Weights of a small CTC audio transcriber.
Model: 2.32M parameters, log mel input, arch quartznet, norm groupnorm, activation relu, depths [3, 3, 3], widths [192, 288, 432].
Rows from block 6, named by matrix and row number. Each number is 200 + 30 x the weight over its row's rms, rounded and kept within 0 to 999. All counts start at 0. After the name is the row's rms in percent of the matrix's.
# short0: shortcut pointwise conv (model.blocks.6.short.0.weight, 432x288x1), inputs 96-127
short0.17,091,205,183,233,199,226,134,233,213,149,228,179,227,257,188,164,156,144,188,189,164,245,199,228,216,162,182,169,239,192,201,244,216
short0.18,098,168,185,240,234,190,200,184,166,150,207,217,186,187,137,156,199,181,191,205,181,203,217,191,214,192,234,155,193,165,216,216,197
short0.19,096,198,201,214,136,219,180,173,172,199,214,141,233,230,217,158,243,238,184,212,187,173,231,201,214,190,136,181,196,142,223,175,194
short0.20,086,221,196,230,161,134,259,189,222,141,215,207,228,160,209,178,186,232,225,177,238,216,212,206,201,131,224,238,239,201,210,208,187
short0.21,103,225,188,205,191,163,177,180,182,242,172,153,193,209,212,241,142,194,183,198,162,199,186,195,169,193,161,158,214,243,161,203,229
short0.22,099,214,247,234,163,218,210,246,171,210,180,237,205,218,184,191,224,210,169,232,185,204,236,230,200,175,185,158,222,166,154,183,193
short0.23,116,155,193,134,160,204,212,157,173,198,137,204,151,181,218,206,201,158,190,225,198,217,206,247,160,214,194,169,204,221,200,187,227
short0.24,105,207,206,165,212,178,138,162,123,213,161,187,178,187,181,201,175,239,172,219,194,235,117,137,220,178,176,226,210,173,238,219,212
short0.25,104,172,145,120,220,205,196,233,197,141,179,169,209,224,206,209,209,186,217,215,174,243,228,220,176,168,153,199,229,189,171,180,155
short0.26,091,177,166,226,217,232,186,210,172,185,166,197,165,248,199,247,162,173,192,270,169,196,196,258,193,180,194,215,219,177,148,176,153
short0.27,125,206,151,228,216,195,191,217,150,215,163,173,219,162,160,148,173,195,171,225,154,112,170,241,230,151,204,175,204,197,224,224,182
short0.28,086,194,186,188,171,150,204,199,246,200,198,206,162,189,161,183,220,218,224,181,220,178,172,153,199,197,173,161,196,185,255,202,168
short0.29,111,218,196,187,153,214,192,157,213,153,140,190,219,159,230,197,173,225,174,188,160,234,121,211,200,157,191,161,198,178,214,205,173
short0.30,112,124,193,175,141,199,165,140,181,162,202,151,182,203,198,230,176,167,152,176,165,194,216,199,156,192,204,163,208,136,212,164,160
short0.31,080,187,156,257,205,227,265,197,211,220,214,249,240,248,225,211,193,177,212,180,216,209,258,193,174,190,224,133,229,159,208,177,162
short0.32,099,168,211,113,171,139,212,209,167,181,175,192,153,178,215,212,160,160,225,206,224,201,224,199,152,214,194,177,162,193,189,211,244
short0.33,109,208,193,208,194,218,225,250,195,173,234,234,243,215,177,242,235,210,199,244,177,207,215,240,236,176,250,215,190,225,196,198,246
short0.34,087,181,233,166,214,232,189,237,178,151,233,184,204,204,221,170,157,205,187,178,204,201,193,172,176,103,198,247,238,137,200,213,200
short0.35,112,188,177,216,183,153,149,179,174,219,162,198,178,210,185,226,216,231,252,194,224,209,185,186,219,202,213,203,206,180,222,194,185
short0.36,095,171,213,172,175,223,204,195,254,212,165,240,204,152,238,219,213,155,182,192,238,152,131,257,198,156,183,206,175,252,161,180,213
short0.37,106,197,188,210,207,176,246,160,215,188,168,132,221,204,197,125,170,191,230,219,175,177,224,191,157,219,144,205,221,207,149,179,189
short0.38,086,203,210,192,161,212,179,215,142,239,186,160,215,255,243,200,219,219,223,179,225,208,212,170,179,195,225,156,179,164,227,187,238
short0.39,094,219,216,199,201,192,200,208,146,214,146,165,187,160,204,198,186,155,204,143,182,235,180,202,231,178,211,132,185,192,159,229,197
short0.40,087,237,168,231,186,189,227,200,152,231,195,177,224,162,189,190,152,229,211,172,221,152,173,199,167,110,225,205,124,187,186,233,222
short0.41,083,259,199,201,218,195,179,170,233,213,195,236,213,172,208,192,230,235,209,221,222,230,214,255,175,147,186,199,188,281,220,246,214
short0.42,089,205,186,177,221,150,143,168,125,193,167,161,177,219,216,165,176,177,186,194,201,245,142,171,171,165,210,128,191,209,164,197,181
short0.43,115,247,139,168,215,208,204,192,216,152,195,167,192,230,231,190,166,166,179,218,205,130,208,170,139,181,192,154,181,192,223,219,174
short0.44,079,263,215,215,212,171,209,229,141,216,153,213,181,210,162,198,175,194,240,149,227,247,165,176,197,149,179,217,186,231,210,197,170
short0.45,092,190,245,182,226,244,205,254,202,196,246,182,252,228,177,227,202,254,209,207,209,206,250,207,244,175,234,219,195,232,224,239,223
short0.46,129,192,121,197,183,191,227,211,176,163,218,198,216,192,204,167,196,175,179,232,158,198,193,211,216,170,162,222,169,202,182,201,139
short0.47,101,175,206,197,240,249,114,169,162,113,243,212,212,211,186,181,210,166,240,220,158,143,191,204,199,205,165,216,187,164,170,209,154
short0.48,087,175,219,187,225,239,162,211,220,175,228,210,174,225,210,224,198,183,187,205,209,171,242,250,197,241,162,162,195,234,190,194,163
short0.49,102,228,186,180,190,169,190,166,167,120,215,171,182,175,206,203,180,150,234,183,199,176,166,198,143,221,201,202,218,143,229,199,192
short0.50,100,207,216,187,174,210,151,180,144,188,190,201,177,146,217,182,209,202,236,212,209,228,97,226,187,177,190,199,194,159,192,160,133
short0.51,095,195,144,201,242,209,218,184,170,217,206,208,207,208,198,168,170,150,189,185,158,147,227,227,205,205,232,221,222,210,207,220,237
short0.52,096,197,196,157,202,219,193,207,197,205,151,193,200,191,223,203,195,156,155,231,197,253,247,264,199,217,179,169,218,236,229,191,210
short0.53,102,205,150,149,178,176,193,174,182,144,165,203,171,185,242,217,166,200,166,232,175,159,152,251,205,236,206,182,179,206,216,199,201
short0.54,084,250,195,234,169,160,215,197,162,216,154,187,185,234,226,238,227,229,231,168,196,202,138,202,189,212,226,208,167,226,223,189,213
short0.55,096,239,184,207,222,214,163,158,188,187,205,240,204,149,153,147,170,197,202,219,194,195,162,176,163,216,198,213,215,174,205,234,194
short0.56,094,151,200,143,235,162,191,203,235,217,207,202,146,185,199,197,199,229,208,206,195,249,175,141,179,200,174,171,212,237,211,247,163
short0.57,089,221,179,188,203,181,235,198,216,166,171,218,196,185,164,148,231,241,243,202,210,169,219,229,197,207,238,197,208,186,242,236,201
short0.58,090,189,157,215,185,176,118,180,211,255,194,193,248,177,244,231,193,188,215,195,237,204,159,163,208,206,207,208,194,230,229,206,166
short0.59,090,198,225,215,213,195,122,169,160,175,175,145,196,227,166,183,148,229,186,234,175,134,199,208,177,197,212,201,230,197,238,190,192
short0.60,143,181,141,207,221,138,182,215,173,172,203,183,194,216,146,187,181,215,211,234,189,169,213,222,174,170,215,151,225,222,229,218,222
short0.61,105,164,192,189,192,106,179,227,197,159,212,211,169,238,208,179,186,180,238,183,230,160,216,158,153,148,179,200,209,197,208,220,171
short0.62,090,212,200,177,224,230,197,191,220,220,202,164,221,224,227,237,163,145,188,173,143,200,202,209,195,235,172,181,208,222,184,190,207
short0.63,097,206,226,160,174,200,203,165,227,183,202,198,194,154,231,158,136,126,218,202,226,141,196,173,173,204,210,222,245,231,182,202,194
short0.64,114,203,173,192,181,194,143,159,161,168,193,183,150,138,169,184,211,240,185,212,213,167,181,196,225,228,186,206,213,139,228,134,172
short0.65,081,102,160,138,172,207,185,199,247,196,223,192,192,215,187,169,218,161,225,210,230,181,183,156,203,182,177,219,228,209,202,210,129
short0.66,112,195,124,184,192,161,152,235,208,192,193,214,160,155,213,198,217,251,198,204,195,243,175,196,201,220,163,162,159,224,184,162,184
short0.67,082,211,209,208,187,211,222,180,201,231,141,227,242,216,237,252,189,185,176,222,201,241,242,226,206,187,205,198,182,219,184,233,228
short0.68,090,187,257,247,187,236,150,196,221,163,194,189,135,237,203,172,159,197,206,184,124,130,194,248,213,225,258,217,194,192,239,229,189
short0.69,089,204,226,217,148,187,196,168,184,136,200,207,209,212,207,233,209,268,189,201,176,160,194,199,232,139,203,224,189,206,239,201,181
short0.70,109,196,224,194,228,170,178,201,186,163,223,221,187,221,183,204,178,165,223,203,174,156,209,216,179,185,194,191,192,167,226,237,196
short0.71,122,228,144,224,234,167,176,211,212,208,202,212,184,208,203,205,169,216,172,191,192,202,201,168,169,227,142,203,212,192,209,214,179
short0.72,119,170,193,160,201,175,147,163,179,189,190,208,195,195,227,173,216,222,184,212,232,177,210,126,192,205,201,199,214,216,198,153,215
short0.73,089,165,225,178,229,179,180,228,186,230,193,241,211,167,175,208,214,197,151,174,242,193,171,184,193,205,228,174,138,187,223,178,155
short0.74,094,191,235,198,206,236,209,177,161,197,176,177,175,212,175,191,222,219,191,173,253,193,221,205,208,150,231,166,206,192,203,177,199
short0.75,088,243,173,173,206,226,140,166,158,219,155,226,148,177,214,243,175,246,207,184,250,244,221,178,193,189,197,256,214,222,188,193,210
short0.76,117,224,187,213,201,203,220,162,189,219,146,156,175,217,196,188,154,178,221,164,208,156,199,204,197,177,139,204,169,183,147,238,194
short0.77,093,224,158,220,222,186,165,146,146,186,176,164,188,203,258,215,219,219,247,157,196,180,212,185,201,174,208,192,179,230,220,224,237
short0.78,107,190,201,215,216,141,204,224,232,202,206,182,193,203,231,228,134,182,197,227,123,224,193,196,201,163,194,202,233,254,191,236,213
short0.79,126,226,220,190,215,136,181,224,189,229,182,202,190,226,216,203,200,212,187,188,222,189,176,172,187,200,144,206,189,187,209,237,155
short0.80,100,220,167,148,200,223,224,152,182,157,195,212,161,127,189,206,134,149,218,203,202,226,151,180,198,217,186,185,180,126,169,181,212
short0.81,091,193,217,188,208,285,249,171,166,209,210,235,155,213,193,212,185,204,265,171,192,188,228,189,216,229,172,183,197,136,192,232,219
short0.82,095,188,203,210,174,196,173,229,234,200,182,224,239,171,229,287,204,233,175,183,249,170,173,177,202,205,247,222,162,213,176,218,183
short0.83,088,204,227,177,174,207,192,223,242,153,222,167,199,220,219,234,218,239,241,191,240,207,200,199,261,194,179,220,233,241,233,162,152
short0.84,091,158,175,166,200,173,247,211,220,216,214,185,188,228,258,237,153,169,158,229,204,238,209,204,162,216,174,149,222,233,158,211,193
short0.85,125,208,222,191,261,205,235,196,195,257,249,231,198,273,234,170,198,197,190,138,205,206,234,200,170,205,211,197,223,189,196,223,208
short0.86,094,176,143,183,159,213,155,152,215,197,221,179,234,145,243,217,188,230,213,206,197,194,206,213,220,203,222,141,189,180,244,214,151
short0.87,099,226,199,170,226,213,195,240,176,172,172,179,241,146,206,183,208,202,229,235,196,201,216,160,217,229,174,198,177,204,190,179,154
short0.88,104,132,137,188,207,183,202,213,194,195,192,176,162,174,182,222,161,198,160,240,220,194,164,196,181,226,156,212,185,163,180,200,203
short0.89,084,237,165,190,207,213,185,238,200,198,178,184,234,215,176,207,149,236,190,189,171,231,209,153,222,228,196,200,160,206,195,240,180
short0.90,099,183,160,181,177,164,187,198,219,198,141,121,174,188,197,169,203,173,210,187,190,171,221,237,186,192,209,230,228,230,161,238,172
short0.91,097,196,193,205,171,241,173,171,196,182,197,188,176,146,192,221,215,238,195,171,237,185,179,165,138,180,209,188,184,206,220,177,175
short0.92,103,221,204,162,187,196,143,203,153,155,198,193,214,186,148,170,214,191,213,216,206,164,160,207,161,219,204,202,210,143,169,199,209
short0.93,095,242,163,228,251,163,131,205,152,184,207,204,189,209,177,127,185,206,214,204,225,166,224,212,155,162,251,196,253,202,174,212,189
short0.94,114,222,178,210,203,135,240,183,171,205,223,163,148,154,186,202,164,187,182,223,166,189,201,216,203,159,215,207,206,204,175,197,213
short0.95,114,203,212,216,206,168,188,213,217,232,118,162,185,227,211,199,195,187,220,226,200,192,202,182,198,230,158,212,195,207,142,251,188
short0.96,108,182,177,170,185,121,148,151,206,189,197,155,204,163,233,212,195,227,171,219,240,188,158,155,222,231,190,202,248,212,226,165,180
short0.97,084,208,229,189,187,216,250,259,169,215,205,211,201,185,214,188,205,191,268,173,176,184,202,220,155,211,217,183,234,203,248,172,190
short0.98,096,193,171,216,166,202,167,241,170,205,161,221,157,229,239,216,207,189,233,187,190,213,166,161,221,233,140,210,208,221,124,207,185
short0.99,092,237,245,242,208,235,125,205,141,174,237,204,216,206,175,192,257,276,215,188,181,180,219,194,243,175,211,189,195,166,213,184,156
short0.100,111,176,194,192,197,184,198,168,183,125,228,193,151,170,170,160,190,192,165,238,197,209,116,186,205,192,159,164,202,212,138,186,182
short0.101,095,200,192,150,173,211,185,152,183,174,170,162,208,178,233,207,181,190,231,214,188,197,207,198,165,225,188,189,211,210,189,187,193
short0.102,102,125,221,197,188,187,160,192,182,195,153,203,143,232,223,205,150,208,229,189,169,176,195,213,171,204,224,168,176,196,154,223,238
short0.103,088,185,197,145,232,195,185,238,156,188,247,239,214,196,169,225,199,214,258,232,200,226,229,202,219,227,185,222,179,191,206,192,238
short0.104,087,204,189,153,192,228,214,262,187,258,195,225,210,240,164,207,215,210,224,173,217,266,222,151,224,170,212,226,163,193,141,158,215
short0.105,095,189,191,225,211,149,177,236,168,225,206,148,188,253,176,225,137,189,217,137,160,207,235,164,239,171,201,124,183,171,216,199,172
short0.106,117,199,228,216,176,183,162,193,115,226,219,178,183,192,227,221,169,195,202,205,190,179,150,120,165,221,197,174,186,188,173,121,149
short0.107,088,249,194,223,227,183,217,235,176,235,159,251,230,201,225,198,227,255,236,169,207,212,236,216,225,229,205,230,187,161,213,181,232
short0.108,092,179,229,141,200,187,130,207,209,136,246,186,200,135,222,226,197,199,202,251,254,251,218,163,202,249,158,204,254,170,167,149,212
short0.109,092,263,229,233,205,216,182,184,184,208,208,214,249,190,189,205,191,222,211,165,178,226,205,219,187,173,228,211,178,208,208,229,240
short0.110,095,180,181,191,232,221,163,172,193,150,210,209,225,193,183,141,212,188,185,227,209,209,182,216,209,230,198,229,196,214,181,216,169
short0.111,097,197,161,162,212,195,166,154,190,211,181,168,197,116,200,207,210,206,173,192,200,194,155,212,231,198,169,162,196,218,212,191,136
short0.112,091,213,224,229,194,185,198,197,203,207,205,236,149,190,173,205,235,245,232,187,237,131,158,228,231,200,183,213,199,192,235,181,186
short0.113,100,232,193,221,210,193,228,230,201,201,166,201,155,239,208,190,152,194,182,213,147,164,220,221,161,213,211,169,186,176,190,210,215
short0.114,105,198,128,198,172,235,201,163,219,190,179,149,192,166,187,196,139,136,209,217,182,129,195,230,196,172,158,208,195,174,164,207,196
short0.115,089,209,191,195,201,198,143,241,187,139,166,156,218,193,179,234,165,177,229,192,162,234,166,198,179,205,160,206,183,157,219,151,186
short0.116,089,208,230,200,189,209,211,209,181,228,211,246,214,203,172,216,189,223,195,158,205,231,203,216,169,158,195,209,155,240,191,142,221
short0.117,112,187,148,214,184,205,184,192,172,140,120,167,163,146,152,159,182,244,205,188,185,170,195,207,221,157,206,199,201,213,192,187,182
short0.118,112,190,125,196,180,195,173,234,224,169,189,199,228,135,190,193,195,195,213,231,185,198,187,191,207,218,167,240,183,159,200,207,159
short0.119,098,220,238,205,170,254,223,201,216,259,128,177,213,211,218,194,195,206,184,179,248,227,172,203,147,197,232,140,222,207,178,204,213
short0.120,112,210,210,199,154,161,196,199,165,178,169,177,168,183,225,191,219,197,199,179,223,186,133,206,216,181,114,204,244,156,173,177,150
short0.121,095,196,183,238,179,169,186,225,176,167,168,188,176,223,190,200,163,192,154,195,195,196,172,199,166,240,235,186,217,197,197,190,194
short0.122,107,242,225,223,226,189,162,213,133,205,188,146,201,216,145,199,184,179,161,183,192,193,169,172,196,129,244,170,200,224,175,203,162
short0.123,099,198,235,179,152,192,250,211,221,186,202,223,229,235,203,233,240,198,193,134,223,186,193,178,205,237,184,178,238,155,225,147,222
short0.124,092,158,179,226,184,181,207,201,202,201,167,216,203,211,219,230,200,220,208,173,235,223,196,223,208,155,158,228,196,177,232,211,202
short0.125,110,204,186,196,220,132,189,202,143,209,153,221,131,206,242,178,115,168,208,195,214,188,184,229,173,186,194,209,211,172,206,194,187
short0.126,112,253,216,240,187,230,227,212,230,251,160,175,253,209,167,222,216,211,237,218,220,188,151,199,209,186,203,241,167,171,192,211,207
short0.127,097,238,183,233,226,233,221,185,202,214,205,180,229,232,193,165,199,225,227,215,211,199,218,183,186,158,232,163,215,204,214,226,199
short0.128,102,233,205,192,180,219,150,137,206,182,169,201,240,189,184,158,206,196,193,218,210,221,158,207,212,209,149,156,200,185,218,169,189
short0.129,088,130,177,103,146,190,177,170,246,186,177,188,167,207,200,181,135,115,240,199,209,239,181,211,173,206,181,164,231,229,198,217,170
short0.130,103,185,206,179,208,254,150,179,236,134,203,143,199,166,169,181,170,169,244,194,204,230,147,223,216,152,145,187,212,168,221,215,151
short0.131,085,170,207,158,130,190,129,206,157,196,145,196,237,150,213,214,201,165,205,225,190,208,153,178,191,220,212,176,218,171,244,187,153
short0.132,112,237,204,159,220,237,167,193,197,228,196,186,249,237,185,219,223,255,192,228,230,190,207,219,161,205,213,223,211,157,223,228,219
short0.133,085,178,217,183,204,173,210,185,233,199,189,157,198,205,205,145,214,229,175,223,221,180,214,203,169,229,223,178,195,165,238,177,203
short0.134,107,202,173,223,180,209,189,207,159,109,132,174,214,141,215,216,234,258,202,238,229,222,191,186,231,202,158,220,181,184,187,208,193
short0.135,092,128,162,202,212,213,236,211,198,227,230,190,173,175,197,242,151,187,221,170,198,190,208,177,203,208,182,186,198,153,202,243,213
short0.136,109,251,151,203,206,130,175,188,164,186,169,172,199,229,183,200,142,236,175,192,200,130,213,187,235,178,214,180,226,242,238,230,234
short0.137,108,200,175,198,192,202,192,212,189,141,217,197,162,235,166,184,189,202,218,176,193,227,208,202,225,128,193,168,210,167,202,190,149
short0.138,092,239,233,189,167,227,215,232,223,157,239,173,216,210,218,202,206,192,216,230,175,260,199,153,161,175,235,148,246,150,211,214,248
short0.139,085,200,205,212,171,248,209,186,176,169,200,193,238,151,228,147,195,176,187,241,179,148,226,190,210,214,207,185,226,177,234,202,192
short0.140,098,164,198,166,211,164,225,223,191,155,160,174,172,140,188,211,235,213,205,178,207,223,184,164,233,182,179,196,231,169,227,209,168
short0.141,095,231,156,205,199,174,212,152,216,236,167,203,207,208,230,213,171,232,184,230,244,184,195,149,226,186,113,184,207,208,173,192,175
short0.142,090,218,233,162,196,162,176,232,204,105,209,173,173,215,178,213,170,160,195,192,181,220,199,216,189,189,201,135,198,174,179,181,217
short0.143,093,227,231,171,218,181,260,205,212,189,194,151,241,195,245,172,208,185,240,209,219,153,173,234,214,161,188,241,237,204,235,252,213
short0.144,089,171,212,226,170,216,129,124,163,221,159,142,177,267,180,176,214,198,166,194,146,234,258,190,160,195,191,170,164,187,154,208,193
short0.145,092,210,212,157,217,230,226,164,188,209,186,185,223,234,171,167,230,206,200,197,181,229,229,171,235,223,208,217,221,165,184,166,204
short0.146,100,245,185,174,198,196,187,193,222,204,105,188,186,217,241,182,120,197,209,197,199,205,196,195,206,211,137,227,196,182,184,183,190
short0.147,104,153,229,215,183,157,195,184,168,158,185,205,164,216,209,163,186,161,211,168,234,163,178,204,207,144,212,147,187,135,168,151,173
short0.148,095,225,213,178,186,223,187,253,159,231,168,174,195,147,206,172,167,181,172,196,175,145,180,220,177,181,203,209,179,213,170,168,214
short0.149,092,195,232,233,207,174,216,141,199,240,191,206,225,195,135,134,185,152,236,228,165,211,159,225,180,212,215,199,173,210,220,211,194
short0.150,107,234,166,180,164,241,165,94,215,223,189,230,188,223,222,199,172,222,229,222,176,179,211,175,184,229,161,216,212,179,164,209,190
short0.151,098,173,171,222,211,179,214,190,200,206,215,157,198,231,189,173,160,210,175,220,153,200,255,177,125,210,208,194,250,192,201,211,212
short0.152,081,239,241,228,211,180,223,255,165,217,207,187,228,267,197,197,213,186,252,192,216,206,205,182,209,188,192,213,195,207,222,242,187
short0.153,143,220,173,196,157,198,214,183,205,187,183,203,165,197,198,214,160,163,215,193,211,230,206,188,153,158,167,169,207,171,219,189,239
short0.154,119,215,212,207,158,190,135,225,181,169,202,156,166,156,181,193,205,199,192,197,204,190,197,219,202,176,183,205,189,224,217,120,167
short0.155,121,217,170,219,179,216,184,196,167,226,155,190,167,220,194,251,150,152,242,207,159,227,197,141,193,226,144,203,194,188,130,211,175
short0.156,104,223,216,190,168,182,159,249,132,196,189,201,177,217,215,220,224,175,187,193,227,190,151,168,225,164,171,198,200,170,215,77,181
short0.157,106,226,246,197,221,241,170,179,174,137,188,144,219,210,193,147,244,217,217,175,170,223,198,212,219,243,224,170,152,174,204,201,201
short0.158,094,224,246,192,210,224,226,216,192,227,199,161,203,243,192,193,182,232,185,152,165,152,230,248,147,212,202,167,220,219,176,223,191
short0.159,106,212,171,241,161,190,166,212,162,208,136,194,143,235,221,187,187,215,230,181,183,172,229,220,171,178,179,169,206,199,134,208,161
short0.160,092,199,149,171,180,191,191,204,180,188,160,225,220,171,167,181,190,190,200,239,189,205,151,223,247,173,144,215,191,160,179,204,172
short0.161,093,208,216,189,196,220,223,200,176,180,245,178,173,190,166,227,190,170,237,188,172,195,181,178,153,191,238,242,237,226,196,192,230
short0.162,086,246,183,213,180,224,110,207,223,166,176,245,217,194,211,241,226,232,223,205,128,181,198,126,203,219,236,166,222,187,236,159,198
short0.163,117,180,191,195,203,204,124,179,201,114,218,142,236,193,176,210,212,197,203,181,179,190,192,190,201,214,181,140,197,166,214,249,196
short0.164,104,230,166,228,156,203,156,180,184,168,179,183,204,154,225,158,218,191,231,181,215,198,175,189,179,159,170,183,207,206,195,173,140
short0.165,085,203,177,171,208,206,166,177,210,198,231,251,213,188,231,173,247,261,153,236,268,245,222,211,214,221,168,187,195,138,208,211,230
short0.166,098,139,168,149,160,236,158,121,199,207,199,167,157,214,199,165,224,198,180,193,194,188,202,210,204,183,202,222,205,156,193,160,170
short0.167,087,231,243,208,210,242,158,238,221,137,202,164,202,264,211,220,192,217,233,193,206,225,250,241,201,164,185,205,228,185,265,184,182
short0.168,106,228,172,185,191,218,213,150,252,188,185,208,196,145,223,187,191,215,200,216,167,166,173,225,116,201,169,212,216,213,228,184,192
short0.169,111,210,259,217,204,191,245,214,235,214,186,185,239,204,214,205,265,244,209,182,267,246,165,160,263,214,212,206,168,203,204,230,152
short0.170,080,154,165,212,207,157,197,231,211,178,220,130,193,172,191,173,173,187,224,219,180,169,189,148,204,195,232,226,227,183,216,216,146
short0.171,099,179,212,181,193,220,201,206,189,185,196,210,135,215,187,222,193,206,176,211,202,156,188,209,184,158,147,220,205,208,217,196,181
short0.172,089,239,184,269,227,226,227,204,210,168,170,192,266,212,216,188,210,235,199,170,170,208,201,192,193,185,225,163,210,186,203,212,231
short0.173,099,192,202,139,179,194,189,186,249,228,202,228,230,138,234,195,172,222,192,235,206,243,175,203,197,237,178,191,215,253,221,206,147
short0.174,093,190,186,227,177,180,258,189,226,188,202,247,184,215,249,239,220,159,226,185,174,167,166,192,195,216,167,198,177,236,203,205,196
short0.175,108,204,213,157,207,195,206,225,250,160,224,195,215,216,197,176,264,232,223,254,259,242,176,173,235,240,227,259,202,221,233,184,193
short0.176,107,219,228,229,225,145,169,200,189,188,188,200,178,244,181,157,213,215,188,190,181,163,198,179,154,200,188,161,207,109,192,192,157
short0.177,109,223,182,195,199,190,196,200,126,200,147,226,152,229,229,208,151,204,147,163,192,235,178,185,158,170,215,190,206,196,225,186,225
short0.178,098,225,227,140,205,157,186,193,198,230,243,191,223,227,160,174,194,205,244,202,249,184,237,167,214,189,241,252,204,196,210,227,208
short0.179,107,170,124,219,208,182,159,177,251,197,214,183,222,168,247,217,217,236,212,206,196,183,161,193,201,229,156,215,196,199,239,229,158
short0.180,092,199,213,236,157,196,116,180,175,193,175,184,183,159,177,201,211,171,186,238,205,218,165,245,172,203,211,205,211,227,173,176,164
short0.181,109,178,189,200,230,204,176,203,202,111,208,187,197,158,145,168,231,242,150,185,194,208,180,191,172,224,208,207,224,171,185,206,181
short0.182,112,163,211,158,196,119,205,243,243,209,167,171,176,198,202,206,201,180,189,202,225,216,211,171,198,205,154,189,210,205,206,180,199
short0.183,095,220,232,170,242,182,166,189,196,198,243,201,155,196,147,207,210,214,184,201,157,193,189,195,143,183,170,234,193,224,207,195,199
short0.184,137,226,238,195,229,229,212,194,205,239,228,178,225,209,220,179,196,217,245,175,223,211,205,156,173,196,218,233,225,190,236,230,231
short0.185,085,208,217,216,199,181,208,193,178,142,209,229,185,224,245,222,165,212,220,189,201,216,165,246,204,212,182,214,161,195,237,196,201
short0.186,105,224,207,170,184,178,183,178,155,180,204,180,210,190,194,219,182,204,228,204,237,197,188,211,173,225,214,217,159,224,225,224,202
short0.187,094,197,224,205,187,217,210,214,190,250,245,179,214,206,165,181,255,211,224,212,263,215,220,241,268,192,160,214,221,187,213,161,222
short0.188,093,208,144,240,206,221,188,167,185,211,197,186,169,230,221,171,188,215,174,223,180,211,186,193,199,171,153,207,236,161,191,235,167
short0.189,100,167,199,196,155,233,151,171,150,211,124,188,203,160,227,221,240,216,195,184,172,180,153,187,234,162,205,165,162,137,202,150,200
short0.190,095,257,222,185,214,260,190,215,228,188,162,211,236,228,190,175,269,225,201,165,211,229,257,200,240,188,245,199,155,186,212,225,220
short0.191,091,232,157,201,211,238,180,180,225,206,197,178,189,157,206,246,222,186,221,216,151,195,192,206,211,183,181,228,188,241,219,182,222
short0.192,081,182,194,202,211,227,261,249,234,236,188,212,189,217,174,187,195,203,223,176,213,236,225,167,219,182,176,230,171,250,195,201,221
short0.193,095,192,227,215,192,210,220,229,185,247,154,227,223,152,196,184,177,242,205,182,209,168,172,209,208,138,179,203,181,223,204,198,210
short0.194,083,262,197,234,206,220,163,142,187,129,194,158,239,180,156,207,202,189,191,219,211,179,215,198,171,250,221,240,226,220,217,185,244
short0.195,089,189,229,177,173,193,196,209,224,257,241,174,190,193,217,226,211,183,191,129,237,214,219,116,209,204,158,210,189,228,178,216,148
short0.196,129,186,200,181,157,170,192,216,136,145,186,223,216,183,215,210,140,212,234,206,132,162,145,212,184,206,192,229,193,234,207,202,231
short0.197,121,202,186,177,204,214,145,182,211,164,152,151,173,183,210,212,192,227,216,163,212,251,142,130,216,134,139,188,200,176,216,195,115
short0.198,102,203,204,167,169,188,201,188,181,142,202,166,171,180,206,260,180,208,199,188,169,207,178,132,227,217,146,238,186,160,197,182,184
short0.199,086,168,235,170,131,209,145,239,217,171,189,203,201,218,180,154,159,194,223,156,173,193,209,196,186,198,224,182,240,194,184,146,210
short0.200,086,215,191,218,161,226,195,202,230,204,207,241,177,230,194,201,178,177,233,139,163,196,182,191,225,167,268,241,191,246,193,194,225
short0.201,096,142,229,186,217,199,195,212,187,200,197,187,170,208,214,173,229,255,234,204,266,223,223,169,171,191,194,217,188,229,197,200,161
short0.202,123,222,216,243,203,235,235,147,201,250,214,180,219,219,213,157,213,176,263,159,252,222,247,174,202,189,227,214,192,222,200,235,216
short0.203,118,222,202,221,213,162,225,199,228,207,164,162,175,179,202,214,204,150,161,167,205,214,206,182,173,177,151,199,183,198,147,194,198
short0.204,097,193,182,192,206,211,235,138,189,208,204,213,184,196,213,239,180,167,239,153,230,240,194,152,180,226,168,226,205,172,152,185,113
short0.205,117,175,213,192,159,103,213,227,217,212,175,191,140,216,232,225,157,153,197,179,205,252,207,181,173,210,155,154,206,207,176,208,188
short0.206,109,200,176,175,198,202,199,163,196,165,189,201,167,213,199,209,218,191,229,229,213,175,104,179,135,175,196,197,183,201,232,197,151
short0.207,103,203,185,205,149,145,185,219,211,226,178,192,183,193,220,248,177,231,199,252,183,188,178,194,224,252,176,178,229,219,168,183,221
short0.208,092,161,209,154,182,200,204,180,226,213,242,236,189,227,220,192,130,221,211,173,200,215,195,182,182,165,214,152,210,190,172,203,186
short0.209,080,204,146,256,165,191,150,184,139,161,154,232,180,243,156,194,236,249,214,169,200,239,226,197,230,197,207,212,211,189,178,195,217
short0.210,084,233,178,198,209,195,222,123,175,169,207,226,163,217,212,152,247,185,229,211,235,196,178,189,150,197,187,217,174,184,209,216,183
short0.211,093,165,195,171,144,207,171,172,167,119,215,200,140,207,171,185,220,154,219,198,234,126,197,187,193,164,206,227,180,172,177,121,137